Rows from block 11 of a small class-conditioned image diffusion model, named by matrix and row number. Rows with one number within an expert belong to one neuron, the router's apart. Each number is 128 + 24 x the weight over its row's rms, rounded and kept within 0 to 255. All counts start at 0. Numbers have three digits each. After the name is the row's rms in percent of the matrix's.
Before each expert's rows are labels from the 100 images, of 14976 (inputs lightly noised), where the router gives the expert most weight on average: "patch colour" is the nearest of a few named colours to the mean colour under the peak. Only what is clearly more common there than usual is listed. The data: retinal OCT scans (Kermany 2017).
# router: router (model.blocks.11.mlp.router.weight, 4x192, trained with AdamW), inputs 64-127
# up: expert up (model.blocks.11.mlp.up, 4x96x192), inputs 64-127
# down: expert down (model.blocks.11.mlp.down, 4x192x96, transposed), outputs 64-127

# expert 2
patch colour: grey
router.2 100:134158148161119119098120119148118112115161136127139126104129163132095163145137129140100193116122137128097125115131124126100089143151135121124103087136122117142080132085146163096136090118115135
up.23 085:164084130135134079130148122132142134142132116109175107145135096180121101121068113158140112111144172121103133137114117117130168143155101139127153118154099122087167163169161127117125129122153135
down.23 094:152188163142169187142178096134098105133149088096166115119128127080111128110123175144124132089128130150128151116144113114141148113111099151135159128161121119131142131094175168113104109144110167
up.24 093:173127123135168111149102140183157117150172154149155118167107159127123118148111110094116111133123105142123088118139103129109104092063152111126117124114062115128107151097108103145153122102094104
down.24 085:143131110081173153121093178128129124110122120136155118151089112149086128150144130110165114131142140138153155118118116094109143115147155136110134101122108130106130126103117117147166094134136134
up.25 078:140084085141103108143127134098133131113108122105165130162162104136156131107130124152167115158120080152145125149152148179120126121076153139124099122152152111096113121144120074126081167132160098
down.25 080:127127134130153139093136122058144135122112162139095137112179164113122087146139118139112076146124110119124116144081099093133139162140092152117099132142142170149116128127126111112131123151140110
up.26 096:114117126130146128132150120133103132158101082116163091103136091153156130104139123143173088091117142120159138153112129119139138164103118141152121145138119138099122147188123119114144121107144134
down.26 086:134104143128131167081124096126153099150156149131128123124112142094114110125154119136111100130131135100136140122109177133103148159152130127149151118135127051124125153123153123115110116132130073
up.27 102:116110112145131075121124150089119154119133119145162094144083121124149118114121173137138112131112138156137116149122129128126094128159165140176161097157133120115130155157154065163120105090187156
down.27 091:109172110159109126102117131134096174108144130127146090127119126144126125100161073106143121143107169123146095149114106134161143102102169131121136089106155150155101170142147126128133166138132128
up.28 092:121106091095070125150156120138137107139171106129159121170157106138183161123108156119116143126132129171137133154128115096140128141125118108102131115156102122084153140126128110116140109124136125
down.28 079:143127137142103122151162141123058134150161170133140099134132125133125120091123103083132135116183155119106137117153143174094124131064158137144139149123152172172137112118126123100144092125147138
up.29 081:146123139160124100208154141117125123127116114143151116136127135109141110146114172116130125110112121134138095145131126177155109107135155117102146123116125102132133166156133116178151111143142071
down.29 083:104148143163166107112100125186135164103111172131106141165119093165091107139156075123120156095120101139106115125134128133152137123112164160131095092121165163135140143130102140108178105134127127
up.30 116:119122127123098131179129132112140101141112157124146091176116119150123128113093186134139097147126107116109134139134108162085099094112120100139092082111104172148156098149158108126181127115096092
down.30 101:164149138170149127140103151109139142115120119074154097178115081103149142136113102138118148096160092153100153154116124105134113113112129117141114130130095095131088136097141101124103136099134114
up.31 072:138070142135133128160121141090149091133141144116164096144101087082107045129117126099106122134162170076148100104136130135119139114115105122149078103119155156117102141160104102152118091123152150
down.31 075:151123136109138114138130151145132143076095125129097157090086050161125169144164138124141079116141115152112136121146109136123105151105153131136135130064128085155150123084156140144141145088123120
up.32 091:131110125152112137140134116115145135106133106113170145160122126160127144074109135113181108133092138159099145149103172149123150114138130162140143159120112115106122134116126133142131150108131106
down.32 098:129123128138102173126113134098124114074112145119140140115128140143101114104091171128170055136122079093138119108143148156141103141142114130106101140127124156137121142174094095103103112138105143
up.33 096:142127123151151136140136125103172086124128136101166122121139109162125119143117147139137151114147154123152126131149137167115118115099147099166112156148145162115116156164125124153171119124129122
down.33 107:142100127136096155151132119142156072127075110123150096096112120108145162132121116178131115141129127109154134140140106146118135110121139113109158127114148098137095116146120148121102129108108113
up.34 083:076120137103144112107106130063165135073127120143169169140143097136139128097145119117166120120115127162146112133141133151117137103139184153150147168142142084153108143140153150134153119130121105
down.34 090:132146121151094091117142171118161146077118174127130139110179087157132132087142119132158153199132116118141129114142136159157118098107123139135086131132126133134073079163111136092097136124163135
up.35 107:132083077098120127111089119119145149161122101141152137136123126120162167143170161124115096104153107124129088161129127117126118109123121141184131129155157158138141134169160071091125086119156118
down.35 102:125139112170128134134096147154145122117168127163131108155138123157155119140133149105172198121102111146148124099101152119115097118120148158076086113142148091133103118074108124105113196180152096
up.36 086:137089124132144137165127124145102146113147141122162157178139099105161086118130166135133132163143132125160108164074082147150162131083112127131145111140114137105110156140110137120147104140103125
down.36 104:123155129149150148138119155136117116112151132140127102108117151078119112120103133128119133166151159150126136153160175120168118094140138141179172135162117099154076137134197113103100141120104104
up.37 090:143128103124118141157120165152113125117113164111157164152160095128122136108135159147190118141123093121118106129125145158154100110148155153150149090155125147134157121132119123116108112115136086
down.37 079:131157107110132131102141151074104098125167145121158114119165108106167127141149117130107179131140139110096139129094143140124119108127122162172137127147133153143119124151109122138136115122140100
up.38 090:152102127139124127148108126124127117109159162147158109182164101144115154142112138131150095102138167121115115124097136115148164118113084112154128163141122057119152147163137100149125108122152095
down.38 096:119151146124168161153173119136097152097131119130120158132126142145117110145153134138138118089111062128157161115121165140138103140099194181086130094156116122162121117136119120111151130115129141
up.39 135:141102143142149096100092135153111122115133121099152141106100124145110135130105093151158107130108134101116149116157152126091139095137144134143114105094135124132133114171126108114142142119135139
down.39 132:155115141128140158119080122122102144124138130079135130153109148114130141127101153177087093106109116122120144144088138119111115103098147168119118105145142138120082143121156108089142084158124146
up.40 136:149120117123142152114116102165151109112116138155148158134128137142105112152178175103151122137155138165094141129111142094108100133176134121144093130133169142141153123139181097101104105145117144
down.40 126:156131149090105106126113166089156095120123108148126144146125121142147115143170088107135178115126145114085157150183151167098132119067129104133114145100132124118146137130090121099180132112094129
up.41 106:130093128175129094133085107119094146138098123088148097146181103114133101151135175141144097130151089132149116136133072162138148128139099145146129154147163099109143130163112129140131119093148146
down.41 096:161137131110123157160114103126089125142138123123138113144161094161151173140119066144151107144122096135157124135118191102109092136118156145109120118147137156148119139118127116144181105148135141
up.42 086:157100118159133084156109161119128160151181136157161133168113127137114161151144127099151124123148095118130105184170123135119115106105115121128118145141128081089177155144136113153113132106138108
down.42 099:123144105109148113159111112116097137100169127131134145139159146086131091134170105094143166142161085147113127084134098152117114164108112154155091177126110151148173177102110128143169112142090123
up.43 086:150098115125153142160124107138131139112101148134146177146097087117088121093165122129119091120124132142114151155140136161151168100114092112131158112127105144155120154189115152115097124116075137
down.43 078:092133130129096103137092173123105140156124112145134147129128119118124137121089146122127130113125140060139113128132156134166153125174131119172135151106109160117143127156164111168111155103151181
up.44 081:151132127100118128130148123124161127168136146118155144152139074130136100130103149152143136122125141158124117164140083111133121102130087124137117163155119139120150151149124162090094110122173099
down.44 087:122092158139155097151194116128086132127157140125152162123106128150129142090131129172101141090110114109143162125117131093125124095121151084130163121146120063154157155135154121109110108178144170
up.45 086:136119107138102057143118086144092127152134151130159111096127112132130109135112123171125090140167077172119153144121151142112140122128134154137145133145153124100098121151108106091082131134125084
down.45 081:157083080130149155115120124100134121166148104124106106149110097156167122155126148156110173145130139094158157127125184165158128112179124170158123128118121110153116124139172164140143127117124112

# expert 1
patch colour: grey
router.1 105:135114142166134138075122103109105105120101109147115125096107146161133135120134126126094157111094120124118126121094127127101136119118145155139106130126132125146120084126142071133144074192121124
up.23 089:161123151153102100139131128162204134109144116126126109079147177173108124087128151135125126145113120132108115115146111133117111126091128093165100090127107133149154138102114109086132125136096117
down.23 091:149119143133133123129140079070153141128104110107146101113149094118163159115137097126123157153123110121095137158068101124117114087168115110088131143150124136123094181103132114117128149090077117
up.24 106:111138116119093105108124139105141134122131118141137130087088160151134124124124132161126140143154104141142113172135120137127104134117163151154146067122132134155116168104142115140105122112112114
down.24 101:145131136154134148168106134164138147111148129133116137105077156140103115106109139135137130094142099130103156116111120102130112157119148151143152088139120101100074129091126106107167129152121122
up.25 073:131112120128119123126131141130107137140161159107170131122121130100138133125136079133148175155102127139112151133136114149160123132113100103108161135112075134129144141090093176123136176078126147
down.25 127:101056096123085134146136179133134104120099160139186121124131122097137127106115148112140113146110128136136139150116121138106131145108139122103170137109120122137138141135124075109118153120095112
up.26 093:133118131155097161124131135099124078098096124105128136128138142133096121112114147174125113110091119132113118094130105172096131151142118159152112129138162166116119110122107128102108115154131187
down.26 109:135143115126081175126109126106127161125150145135112127140117122114138114127125127140144122122153115094138119108157143177119123135134132116114126142154081158121150132148103122150094156144132064
up.27 099:097166116136123109098149104152134073115134135078129128127151122153137162108142090102157103083093173103123148087154091113077115108171108080165126114128134105158137118143089124145146156099117136
down.27 084:125113122136137091146134124120143117164117140122141154125076116128122118087161160144087117129109163151136096165142136174089136137154134125150157111111113081116154121142179113113130087093088170
up.28 091:115141144154204095108119137149162156087109128123132083160128139130093113126147128141104105106128119107127149125148126119100127109124110085156105159112124101096170085204113114184140143139123126
down.28 099:124122160108187106111124117116068106111160123153100149096161135120107103121120120154077102170106116143142132101159111121133132179111103175141138126124149126138096138079151121104143139110159152
up.29 090:059152120128126117133152117133112111110106101095135126115137134149131130149106117081104113121088144136092124110162105125116124104124111113146098144116156130111141076169143103137118118140121124
down.29 083:180097115133150105098120112129132176113119065118138145131119119118126129109147140183123104094126144127137149101151133076130131129132196158093134117140119113103132139134122135142124136168142173
up.30 127:131136166132128076126132099141180098126146142148135176064116173159142123131101134105134169122117154111101075159144172114140120117110108114096086111129127109162094145184112098118137125098126134
down.30 133:130121184115134172134149140120146101119119100154142132113128161110113198118110142133114126126102136144116092126098111175177110116170096127166088106098121149089081110165161091125129139136145139
up.31 086:114134136131108175105122119171116140089126061136134151127120162139075151101137162098103121120155096146141086130125146154092110144140134084152133152115165134160140126136181136153171110115153175
down.31 091:139133134094110145112153130118125106139142117074169097139177164125100126129152140115137130143162144155158095127119167109124133105139133119098116114171179124148147125087132138101134150134165116
up.32 095:116125100100128102149125165144125127126085123074133090125118162139152127130113084140126098140127171151130127173144134109084120181145137128144113135100156102111129096164147104077125171112136125
down.32 094:115113143121128107128097134158114108121130129163111172126141145125146142152115090159145143127124100137135123213143170100131144103128146159143112125108150117128117135123186138145102154148111150
up.33 098:106133106154117096106092118126153121128139105138131078121094174157126121121080169108141147102165151133119108103131110126080130132090133121160119122113147140139141124078162110144134121088133127
down.33 091:127081102122156143169116140098105137146133151146122100141129122120141151101122077149117111160143165113106071154145130147093118133164118107139120145155139118111146128096117125155118118130128141
up.34 092:119125077114107129101112134145094160118136134156137144130138181142121123105095127151124111191136151128151095126131109137086123120113136129175162130114121156132125154081142091126125112087109125
down.34 086:118135070162155121128132108142166163122124142118116138175118138119122091153088161113110151111126163134105067100107125124106094096178139142102113149127123121125142157109085082129117112104111134
up.35 117:129126132140114142161126136156098146094122123126134177104139140126069150161119124107133139121111111139138167113125149144092135155165164107148125178166121112053141101110133153128134135133162131
down.35 096:123118120141158100075131091105136156168132162100160172122156171149183115189128116141124101136124122102174120128161140108109154138088129167139134128098149131196155167099139180107135116147101129
up.36 090:092118130148125149133108133066146087108103120114124149112175149141128150131135083130119079121113111168092098127124123142117141106134128144170112121102169106168120070141137101190157117133111171
down.36 085:115160081153135137132149122067070165111123106137094144143097131089115103140137129137155130100110152201169086129163132137128105158152124098124122140122122081139148099152106106116143158166141124
up.37 094:079126147136110163108119122129122125100115113120140068102161145165168121119155069131133109094121116142118152133107104126112124182123109108172122139122152189123149118150102116066120144125126160
down.37 095:132139107133072149143117128169113151124120144164134153151100131156145147118135099091128148134139158135145115163118103105128145073125147153109125131152154199122121104125132110187101118130105096
up.38 101:161149157137134140185106121118153089128171145118140109160175098097093119117150130120157140120098114110133150118150142114116143134147102141145115156096146144100120122104107141158108135106105153
down.38 113:170111117120086120077134145080154089107133151117163114139154138109151157085140121113126105148137095153128133150106161161142159098157107135139123103172110111146117139143131093136108111172124148
up.39 103:107131145135115147110146158160136118121144104097120123112151176118151093137156133124101177150141091141153097129134149173116118096113184142121109091118146125123122140089164156117153123125102141
down.39 103:117126102144178088131122108106099143107139171096120152152129165157113134125174094145165115120143068112144135147141172104107108095120176123110135106119130136160124153110106151113103118127126139
up.40 088:150127114156111138071101149147101136131079147132130145118152139136089129182135120155123098112096114161139166103141124167132140071156136122178128147128150106155136101171152110133099125093149151
down.40 092:072069146148124142085125127158140120142140187116112143119103094120104123083141120134154152124144123155119118122153094160097126173147105174184094130121114113170157140100128133127102155124123117
up.41 101:121128115168127110094127076143107117093132097140137075088082170147136122104082129116165115108155142127134118157123146124093128121108162143157104120147128118127107156140190112134140126141123168
down.41 094:125103086137115166177109151139087124132124120159111097101058128106136135106069134155092150133144147152164121112155127097106141152131142112117155133140117135121152100100107128169143113128131139
up.42 101:101109129172147138097099107099114098102128116159136154140135141130091109127111159143125110116130107133120145048124125150100141091132119115155098134133149145133148106130087134164150108105129158
down.42 110:138145094143142132095138084092124140127116144093118093109113164112090109113148150104104142144112144120135123061129147155121099160110152115120129106158133129125102138139086110090172108090175136
up.43 102:099129089070089117143164130110119123131159145103148113166128114083123143134118138157146123132109122141121120123148125123149094150109179139127130107117101115139078118151144123131155177107146114
down.43 114:152171133114086093129090113140140142139091098148133148104134130137171115112126108073141141103138151161092106146145076132122153110142097074096116142105131107143170144136161108130108168120110121
up.44 092:115137147173139155099116084122083148064122126145136125129177140141145138117116136115136098123093095163123140127094119138140118143133133117161087095099143150109152117194118128085087128138127144
down.44 093:143141090139123153121146094096158079105095133104131133158070118091127101137134149160162162161151162176119099138093162099104135139116094141147122152104107157108137140097104140177096126123115145
up.45 081:110115131161143079108158104177117128153111145119134111114109156153106130096143076141140140081105202089123130147139151108078122144124116136155110114110115170098104151148154116145138125120136156
down.45 084:120139137134163127102100142164088135139121117140095128108139125170116152136129119133116149115107088095130134139111110110185135090105137133135156132143156161100168155163155135129171110148083140

# expert 0
patch colour: grey
router.0 104:127093101113112142182140117132156146128118137108131138173174118110108096153130134135151074153166126107177136132158085119164074133138139099111143119117119122110164161128112130126117158127147123
up.23 085:109145130158193137141092156090102137081098166147145117136120148115106139085088120080150160125123123102139104095139115176121144148116131106139154146091133123105146128135102107120146111122120162
down.23 094:124092103145188121117165144108127117108184170084114142130154092130108105157153104156157115152109117121105120119097156128120094119097137145160100088100125142100086161114096123129150126110166100
up.24 108:098170138186102137146128105129128116122083104085139114127116135083138150135162143144173136120129156115134157125124109125111109125102160158169145136129146118137108135127083094130144101107096131
down.24 099:094167170092166090129115148123109117133103159071139118102124077172122146139170110127085138145162152139126153151111132118117109102141135149125134140112137147129115152130173092140104121126123095
up.25 085:140107128113119145157134156150127134121123149076130108184123151156092128103110139116152142165131085137081119085155125153119123079151167156189102125086154165098080096105100104104176160108124128
down.25 098:097150143111085116121127162166125070163083107190143129131130100153119137120114152076144150141127149142143107085177118136142137158130103126158158132127138154120173088156093111166127142108121146
up.26 107:166129098117151129083123127141113142117094136108135130166149103114111103131174143139071152144120134124141136131139169150141156112138151125134083170100124117127129143128142146121136164116126124
down.26 107:161116106156115133166147104097119140146124096125129130191167110137153088123153121139170120110149141135128151131131146127136140114128151135138103149160118134122140095115137176143121111165117120
up.27 085:135103136167100147184136122184109081155135135107147109139115155146070152130122122156135117159111124155100111066119141134146118151127133109115132191102107095104144119085106108153147098100139127
down.27 089:160140125139103135143105110181169175155119147160167139104160103161085128126133131156143111160143124161140132078128151139114122112124172168174151099112141128116107094136090113083141111111133164
up.28 095:133122123099159118150114127146124140133111110147143162126173142132088118197117138087151125135118166086153083168082118130149120140131120128134150083148104122077183122162133116148101096151119121
down.28 093:144124137098129126162137121143111137107112099091100093153113127127096118099152177143146093122162128104119095154112085103128099133161165121134144138141133130096097069142119108100128100126120148
up.29 087:161156134150141127162115134132161144117129136147202139134114163181132142112098150095161146090135120140094107136116129133135189166096132148136145158137145114123105094148129163124154097114089125
down.29 169:132109089148100124138106118166179093121083103159171163133150116080133151125125167136119111118133120154126094156092102138157129143133146133120123132102133126095141138160143064134144140114110120
up.30 106:177115107149125140094152131131147142120179173164132157141147138145098133165121168126173119146140170073125091095138158153141164111126135092144169114122099144089125185127107134119135136121134148
down.30 105:178099125106120103172166154150154136140162068152130152144130092123177121167128109158097102122122158186105163160135113101101152101109135119131149121101090101158146089133162142137126122143121157
up.31 095:147087096129093121140177138188113120145117149131146119113124143134131129137139123155157111152179134119132089117175110158156136147116082121139161131110103131098127168139142121113120145124170194
down.31 084:134102165138127111145160124112115136120083130146144127123132148156148061116140143117111140105152163147116145100103093116134136111139100133127131147141153137139116132135109105087119088133204172
up.32 091:120114130157168096149098133112143106095145117117143120146113124136157129108095123121123154071105074130129149143139105122105148071129137123124132071118116125140154141158155163142133138103154142
down.32 084:124141106117125152120117128136159094151151118104144128137127143082114160094109137139122155158084091098109164098105122128119140100143141114111102123141100120129140128140140184137140121163093128
up.33 134:120135153155129128143131140116111162122142087108144145115155129096112131135135161137135151117143116148083138098112087108106112156138093134134127172110153152118123150158160158103145112125151154
down.33 142:118166124105140116117133146136123156138132166126111140067158074117131141145116114110114142153158131108078140151144130128120148151121093133137143170124154111130093110134079178115112151097158132
up.34 107:086092096127166153126086130092158164103121130098152143132147119100121136123130112140136137148120115128133105125158149177140115113161155121152109133103116119164145160124104116163134159128120158
down.34 092:094101136130111109119089081147162146174120123106114135103148150139117144136140144143118102119121116122132126136096123092156170147107124148120117128121122159080153116120154121171154092133084150
up.35 114:089068115153154093149124130089171100094151118096157111138127106124161146153080118132123130095132090163083128138164112126147120110145085126111128140095132103120179109141116162132116164156183180
down.35 105:114106149109131154119138124185164078134130103112120102111140148111111138150117162121140148162122076109087156117101136133156144093122105101092102124102143114116157145139148160123149095117123184
up.36 082:090126128129131137073095098150107153106153151123140139088165108121145091155150140165192120123121090123143130140145147136101128190127101081142132143161129163118128149119133136138091155078121124
down.36 078:135121148132148116191127110076097129130131107139112132110143195113113137155157088166089146139142109119147127139149107146113143185114102093144137147094120105128113089135147145140157138201101117
up.37 105:135101143131119126094095095175165098140131175159141109142123095142150101172167134165139106097131109146157121129135165135100135185116117083141143109149073136166145144115107167153106102095116121
down.37 100:121100151103157118155088129109154111122136096134105098142135131111096131173154139143111091154119095127159134140153137142077134156134130100149114099120089133089151108101138165146140161125127107
up.38 083:146117110153114102142091091154142095103135147084135093146097125137134112130125123137108140115104121109128107094109106142152100133140145104106133108101133135142180133106125128127138091172164130
down.38 074:159119096099140170117071171124132121155161118130123112142130113126127144157138108119122119153103125159131140177120088155132141116107168123146147089117115136124153161117151137098155172111158123
up.39 108:081108122163096139160124117083150155131120113109141102138107114137107102146126077120095143138088141128132154090111162152154121127150139136153107107153111125143120140130189122107133124114153130
down.39 101:091118137140130130093115145153150152152119148119092109109091121116131106139114159132139176128088141122138128161117148121168114139101117155100112100100091130119124132124064158125148126132162133
up.40 084:130124133154173181168114183101134149123178132130133102175172134119091161114119152105125147102105151104103101124141110158131138094115109078164144142112124125120140111109131106131170079113132100
down.40 090:077139112170155166165148162097107088140091097140141171134092097132117146150109161129103103094138107108156136131159155154144117148099192185164123118112114120120118137178132113123143101133094164
up.41 132:126123104169089141142077162116096169114152123141140108139146119139177142154107175124156138142111146161084114118113136148135110151143131103141120100110158127106111135168156157179115108077121157
down.41 115:119144128136173120111114079148095152125121156132151124158140101149085109175090059186125164128148131116109098128133163100125133137110122133159108100143138115131112156124117154149159122118119158
up.42 080:094116148156194141163113104138104111137144148165143117162095143152184201120100113112127136161119178148111119121126137114113123113196155136156131123140145189150115153107097097173120103111104141
down.42 085:105098126165145153141130090113173143131141118171152124145177145119203110116118131136147116129124085114136112149126146105130098162149123140120115163140100131114122134108128120078098101116137079
up.43 081:089132114144135140154124117062084105132127146155143136145086135118143141144127074116118137138118113133115124160134124120151134093179140140149133145131112190101113143127121099166167128090172134
down.43 078:142101096109127138135174091081164164148108159112131118178188096117146119118125103167113124138103146131123112165114134116114139134157125100095115135136096165137154129144097097100099139143113149
up.44 131:062126125145172139121096096135115174123107133106151096125114127141118128122166182084158131161101114136098139160146144160124113141139119107139115154143157119134120140132175126160169087083119093
down.44 121:092130155135106125152125166133105157133120116125147126144113126130139150138152083085133136106112117140138132098134081118124074128141122113116124140095124114106089121120120117151057158156108106
up.45 073:103124134126172126118099128109149139158143159145140127147117123114200141116128149130147169157152113169162113117156154132099141113133117119124129122131119112132095151151156092117098123107163121
down.45 074:105147116124119123133111123118118111124140111171155131113111131109109129164116118126085089119133101117161143092144118117080116123157113098094125118136128086106133121139099114182135135144198116

# expert 3
patch colour: white
router.3 090:141170127096123096168128163134121156148146123120134143149111092096128094108121110129179119146150130133105135154134172122126195100094136117130141159146127114139103133147125196135106182084086126
up.23 095:150119094154091148168118133094163129126081125125151144134100095088155153158082127134162106095146124140109107110136109141094160097146132149137130111155117136116128117175133100116139105119132136
down.23 100:110187133093154105089106156155170112126100152143141128087081105150110167173121158108088121177098121115100131156101099099100149118162099127127130120131135129136112185146072122129129150099139146
up.24 114:164144104168138136112144140146129094122107129095132160148118115097136129136175141125127111114102145157105119156161155149117086119091171157147127156155165121127192125140125104147123126106115109
down.24 100:127164119110137149167111105114142137110127134127139146116123165157095139144170102167117145136120141119091142094112128120123128105155158168160129156140144118149152166106162126119114133120109107
up.25 076:155162174162116149121116121155146130184138071129164125159115166119146122128105115109132108177102146144148086178090135114135125150152158108136116131128172173138169168122120082137145119113085131
down.25 077:143112131157196111120125137159128130083120103133105112137113068115128129120135158115174081094136112178117118188134114137129113140101111115147118130114174070117140126146108143126166113119149166
up.26 085:120101089141151091081130113146170152077090141122147103144160120148101145116123160143113136121145132123142115116160155132108122113162144087125102105148124120165146162141119128142145121117093133
down.26 084:132120173123096177153126083124177142146122106104139144147166102144158141131122153134163051092110147169150135132122073125134132146099140113108128129152127135096126111109113149114133085132103140
up.27 097:151166120187100120115113132123128126158130153136147145130175155091102133139133178173152090141115135163140157121107139137105141147119089127174120110135141133149127146123096117137091134102091094
down.27 077:134136117087170137126131135156137150134106125118145149117105146142099115143147129144100130151143127158085158103154136135141157121088156181138117120111140120089139123187146108114185130119077108
up.28 091:120148076137150160139127153103115088139116121144149160125153107132083113135134132147101155136117142184151161112126122134141084130141147141115093141126137114073120142154164098111108131095132157
down.28 095:130137133104106101097108147126099127123109135138137126119066093132119123139126120093148113126143127093127126161135160079106155144089161161112141121163091191157126149120118148108165087124130150
up.29 078:138123106137140131148178122141120134121127116090167111135142152152176120104140123093125147157138135126138140142154109086116153129128107095160119138151119144110146185157129128126146103157141123
down.29 078:119177127149141115136140112087122135176120117102131114115143147123113081101148168121136149102122136162131120132139141196110135144099108112155142114131111136115187111107151114075127123149104139
up.30 078:120167101127150092153136145139156129112125113094158156142117161150113119141111095096112136132110138118181089183169157140113134122148143169122103094143145156144163146144148134155119136134137164
down.30 073:148117127140109084112143164117147121153126138105137102139115136126153136113120139064142085120109153171131156170073104119144151133048112132138132120118108100117117154122119110133124149148121122
up.31 071:106097116122092107137127119089161133120129107148157115137088142176160186130119139153157094116136132161107123158074108107122171164111156115156133120182144153176166130097110112127143114107118130
down.31 062:090164075153143110125120120105126148148102118178124114149107150111152090126129126076134092090121136146149137129114114119156115120170171114117090121116129170098141138113128105128152162138109108
up.32 094:128112143154109151102135127128135094138170122142143102156156115152122132143165140133146127102129154167090116083128096149136159146139112117165167103140142152138121136147121101141176107115099108
down.32 095:124142104153130113162122147101116117145168086125092128112155113090147101149129124124095130141101158115115123153116133113133114129103158132133158103123124144137108120134172094107135116103096127
up.33 095:123084097141117143105150160129121172149096164159156146165141113139146114120126122154118117113073175135109101159144124128142148149096132145150116168136115135123129133153134090156119100075134152
down.33 089:142123116148121139146138098128167170140127140150124089159137143119106121123150145095148145085118173122114126104125162161136141144186146121150100148140132108126147148105098168133128140130127127
up.34 070:164115094155135118131122141120163126116146122146151113095168152150160141148122135171126142114097152151125100141140085143109164132138107154166128143124114098124135147137130129128113119087136080
down.34 073:159117134127108125134154136148153122150110131137171096129144128118135101127142146086105172132126192153145078099095127119133129121112091077154088145094158162111116096178132091087113098100143088
up.35 145:140109097163161108140094108149096085131113121148139127138124146126172123099171113138110152131138117172132076164123144174109109080103132151136123157108143111165104130131122111144168114114129175
down.35 125:143133123106076157138091145129116096083134103175096144127127130126097122095146150125169200132160104098150151132151105103157123103169134158133082141159102128108107135105143145100090124125140169
up.36 133:142155131137101099154108141161140137127166134121132132162140101115140103151133124116139075117098148140121106122132166147178168131100167139163172115164153115112141165131125161122089125117111130
down.36 185:138130118097165128126126140120132133134124132111146129138123084148142174155158147141133135171077151137102117155132192122182126136112147136129167125082141142130146151139142132117155154123121111
up.37 086:168117138164113125102093129169125174096139140140151117163159132136115139153125137154118133091120114172142156159122085113131143170157129143147140113166136120174164134109128152129091100080102141
down.37 081:151107145077145123159086146156095111165153098136087136147148188133160101121142113145111120119103093130117150126139113115129118142080141137117120100098140171084139101077151136137171121152138097
up.38 083:132115127136095084150116180123124103093125115111132149105089152125152163128107044097148102137153144128132074163117114098089135128107121137161111120139127130132183122103158095102129104119145133
down.38 084:139124093145077147164106160125112109151152085150074147120152125122132082154131133132118113143152082121147132126129092117131146062156152126110124151125122175094115094131127130196103112149141136
up.39 074:133132143158113178138170137121180126122133098134153140148157146095125145139167161118141115139112136139095102136157084132101104160114137145123110116153128125118129111163110122151099105151115133
down.39 077:113133085138087128143125132103128136175109145137152134123146153082133080107157161122158116156137104086106147154134167127154156139128130151101121161088161163107114079160130140144082137120119143
up.40 107:165070118173129106135114096119087141121105129172158141163128134110134142117129168146111136122141075156164119132141141172141133108128125139113127149125125125138133162119114127168121106141121128
down.40 097:122083145117118123139121139115099140098129120171104170105117140162109127084155111184163119093148086107144139185153103109126113139150110099108119103150128101080096082098137135160142153143094152
up.41 086:113151116176141139128113135113117092142104109159158097079098123138161141144134156136126130104132135142132114179134147129126126145126161160153116125148151120109132132183159139187101095108114114
down.41 083:111153133148077131128121152144103073113117160167089106101099113101091134099116155115100154136143136100149112097161135145099127166160130138123138124122147142197129129152100170144106125147147089
up.42 085:137117128145132142130170089138135104108104134141157112127142148159136140160165120106126143120085160120102085137130107123116099123140170124161103174144163136089153115126126135118177115122116142
down.42 073:112148094121108140146131151087124091138133157111100158127144101115129112132113168130121162151137090161148112148138123194160141160132123137162088074117142096109135087144144125107119158108109136
up.43 060:136092105135143139100094112097157169096130174125161113130139149145112126161154121110167137127100156143099130119158106121110152161146129135117128144159168116122165122200100110136065107139137110
down.43 078:109153161115140150131154115120150135128100117136104118130133103094172100101130123135146162122147133123110128142121118112087154101135108098079137177135134094121168162135120106111114136127147128
up.44 070:103094092126132136109143142085114163115106148123165115148102112139137143107143145114152133121121080143134135141126103194089094144103107126156166126137146115083135132104135121160158097086155137
down.44 070:137110136132132139096175146131119084084094101168165154085118144139124109128150110148181125134098102110136151133149129104159149160111142156150093113085102155132145118167111124128180164161131136
up.45 078:113118130153124110128136096097160126120131138132147152148155142145126165157143142157118124114166136152134164144154118147139130110142115105145134082145145074150175130171145114147129104129131104
down.45 079:156133117121113149116131120139117128160170178128182111124137149158118155163131130130142210170134126151115119139131123136145119122126133135150110095121154128152134120119105186102115127119144128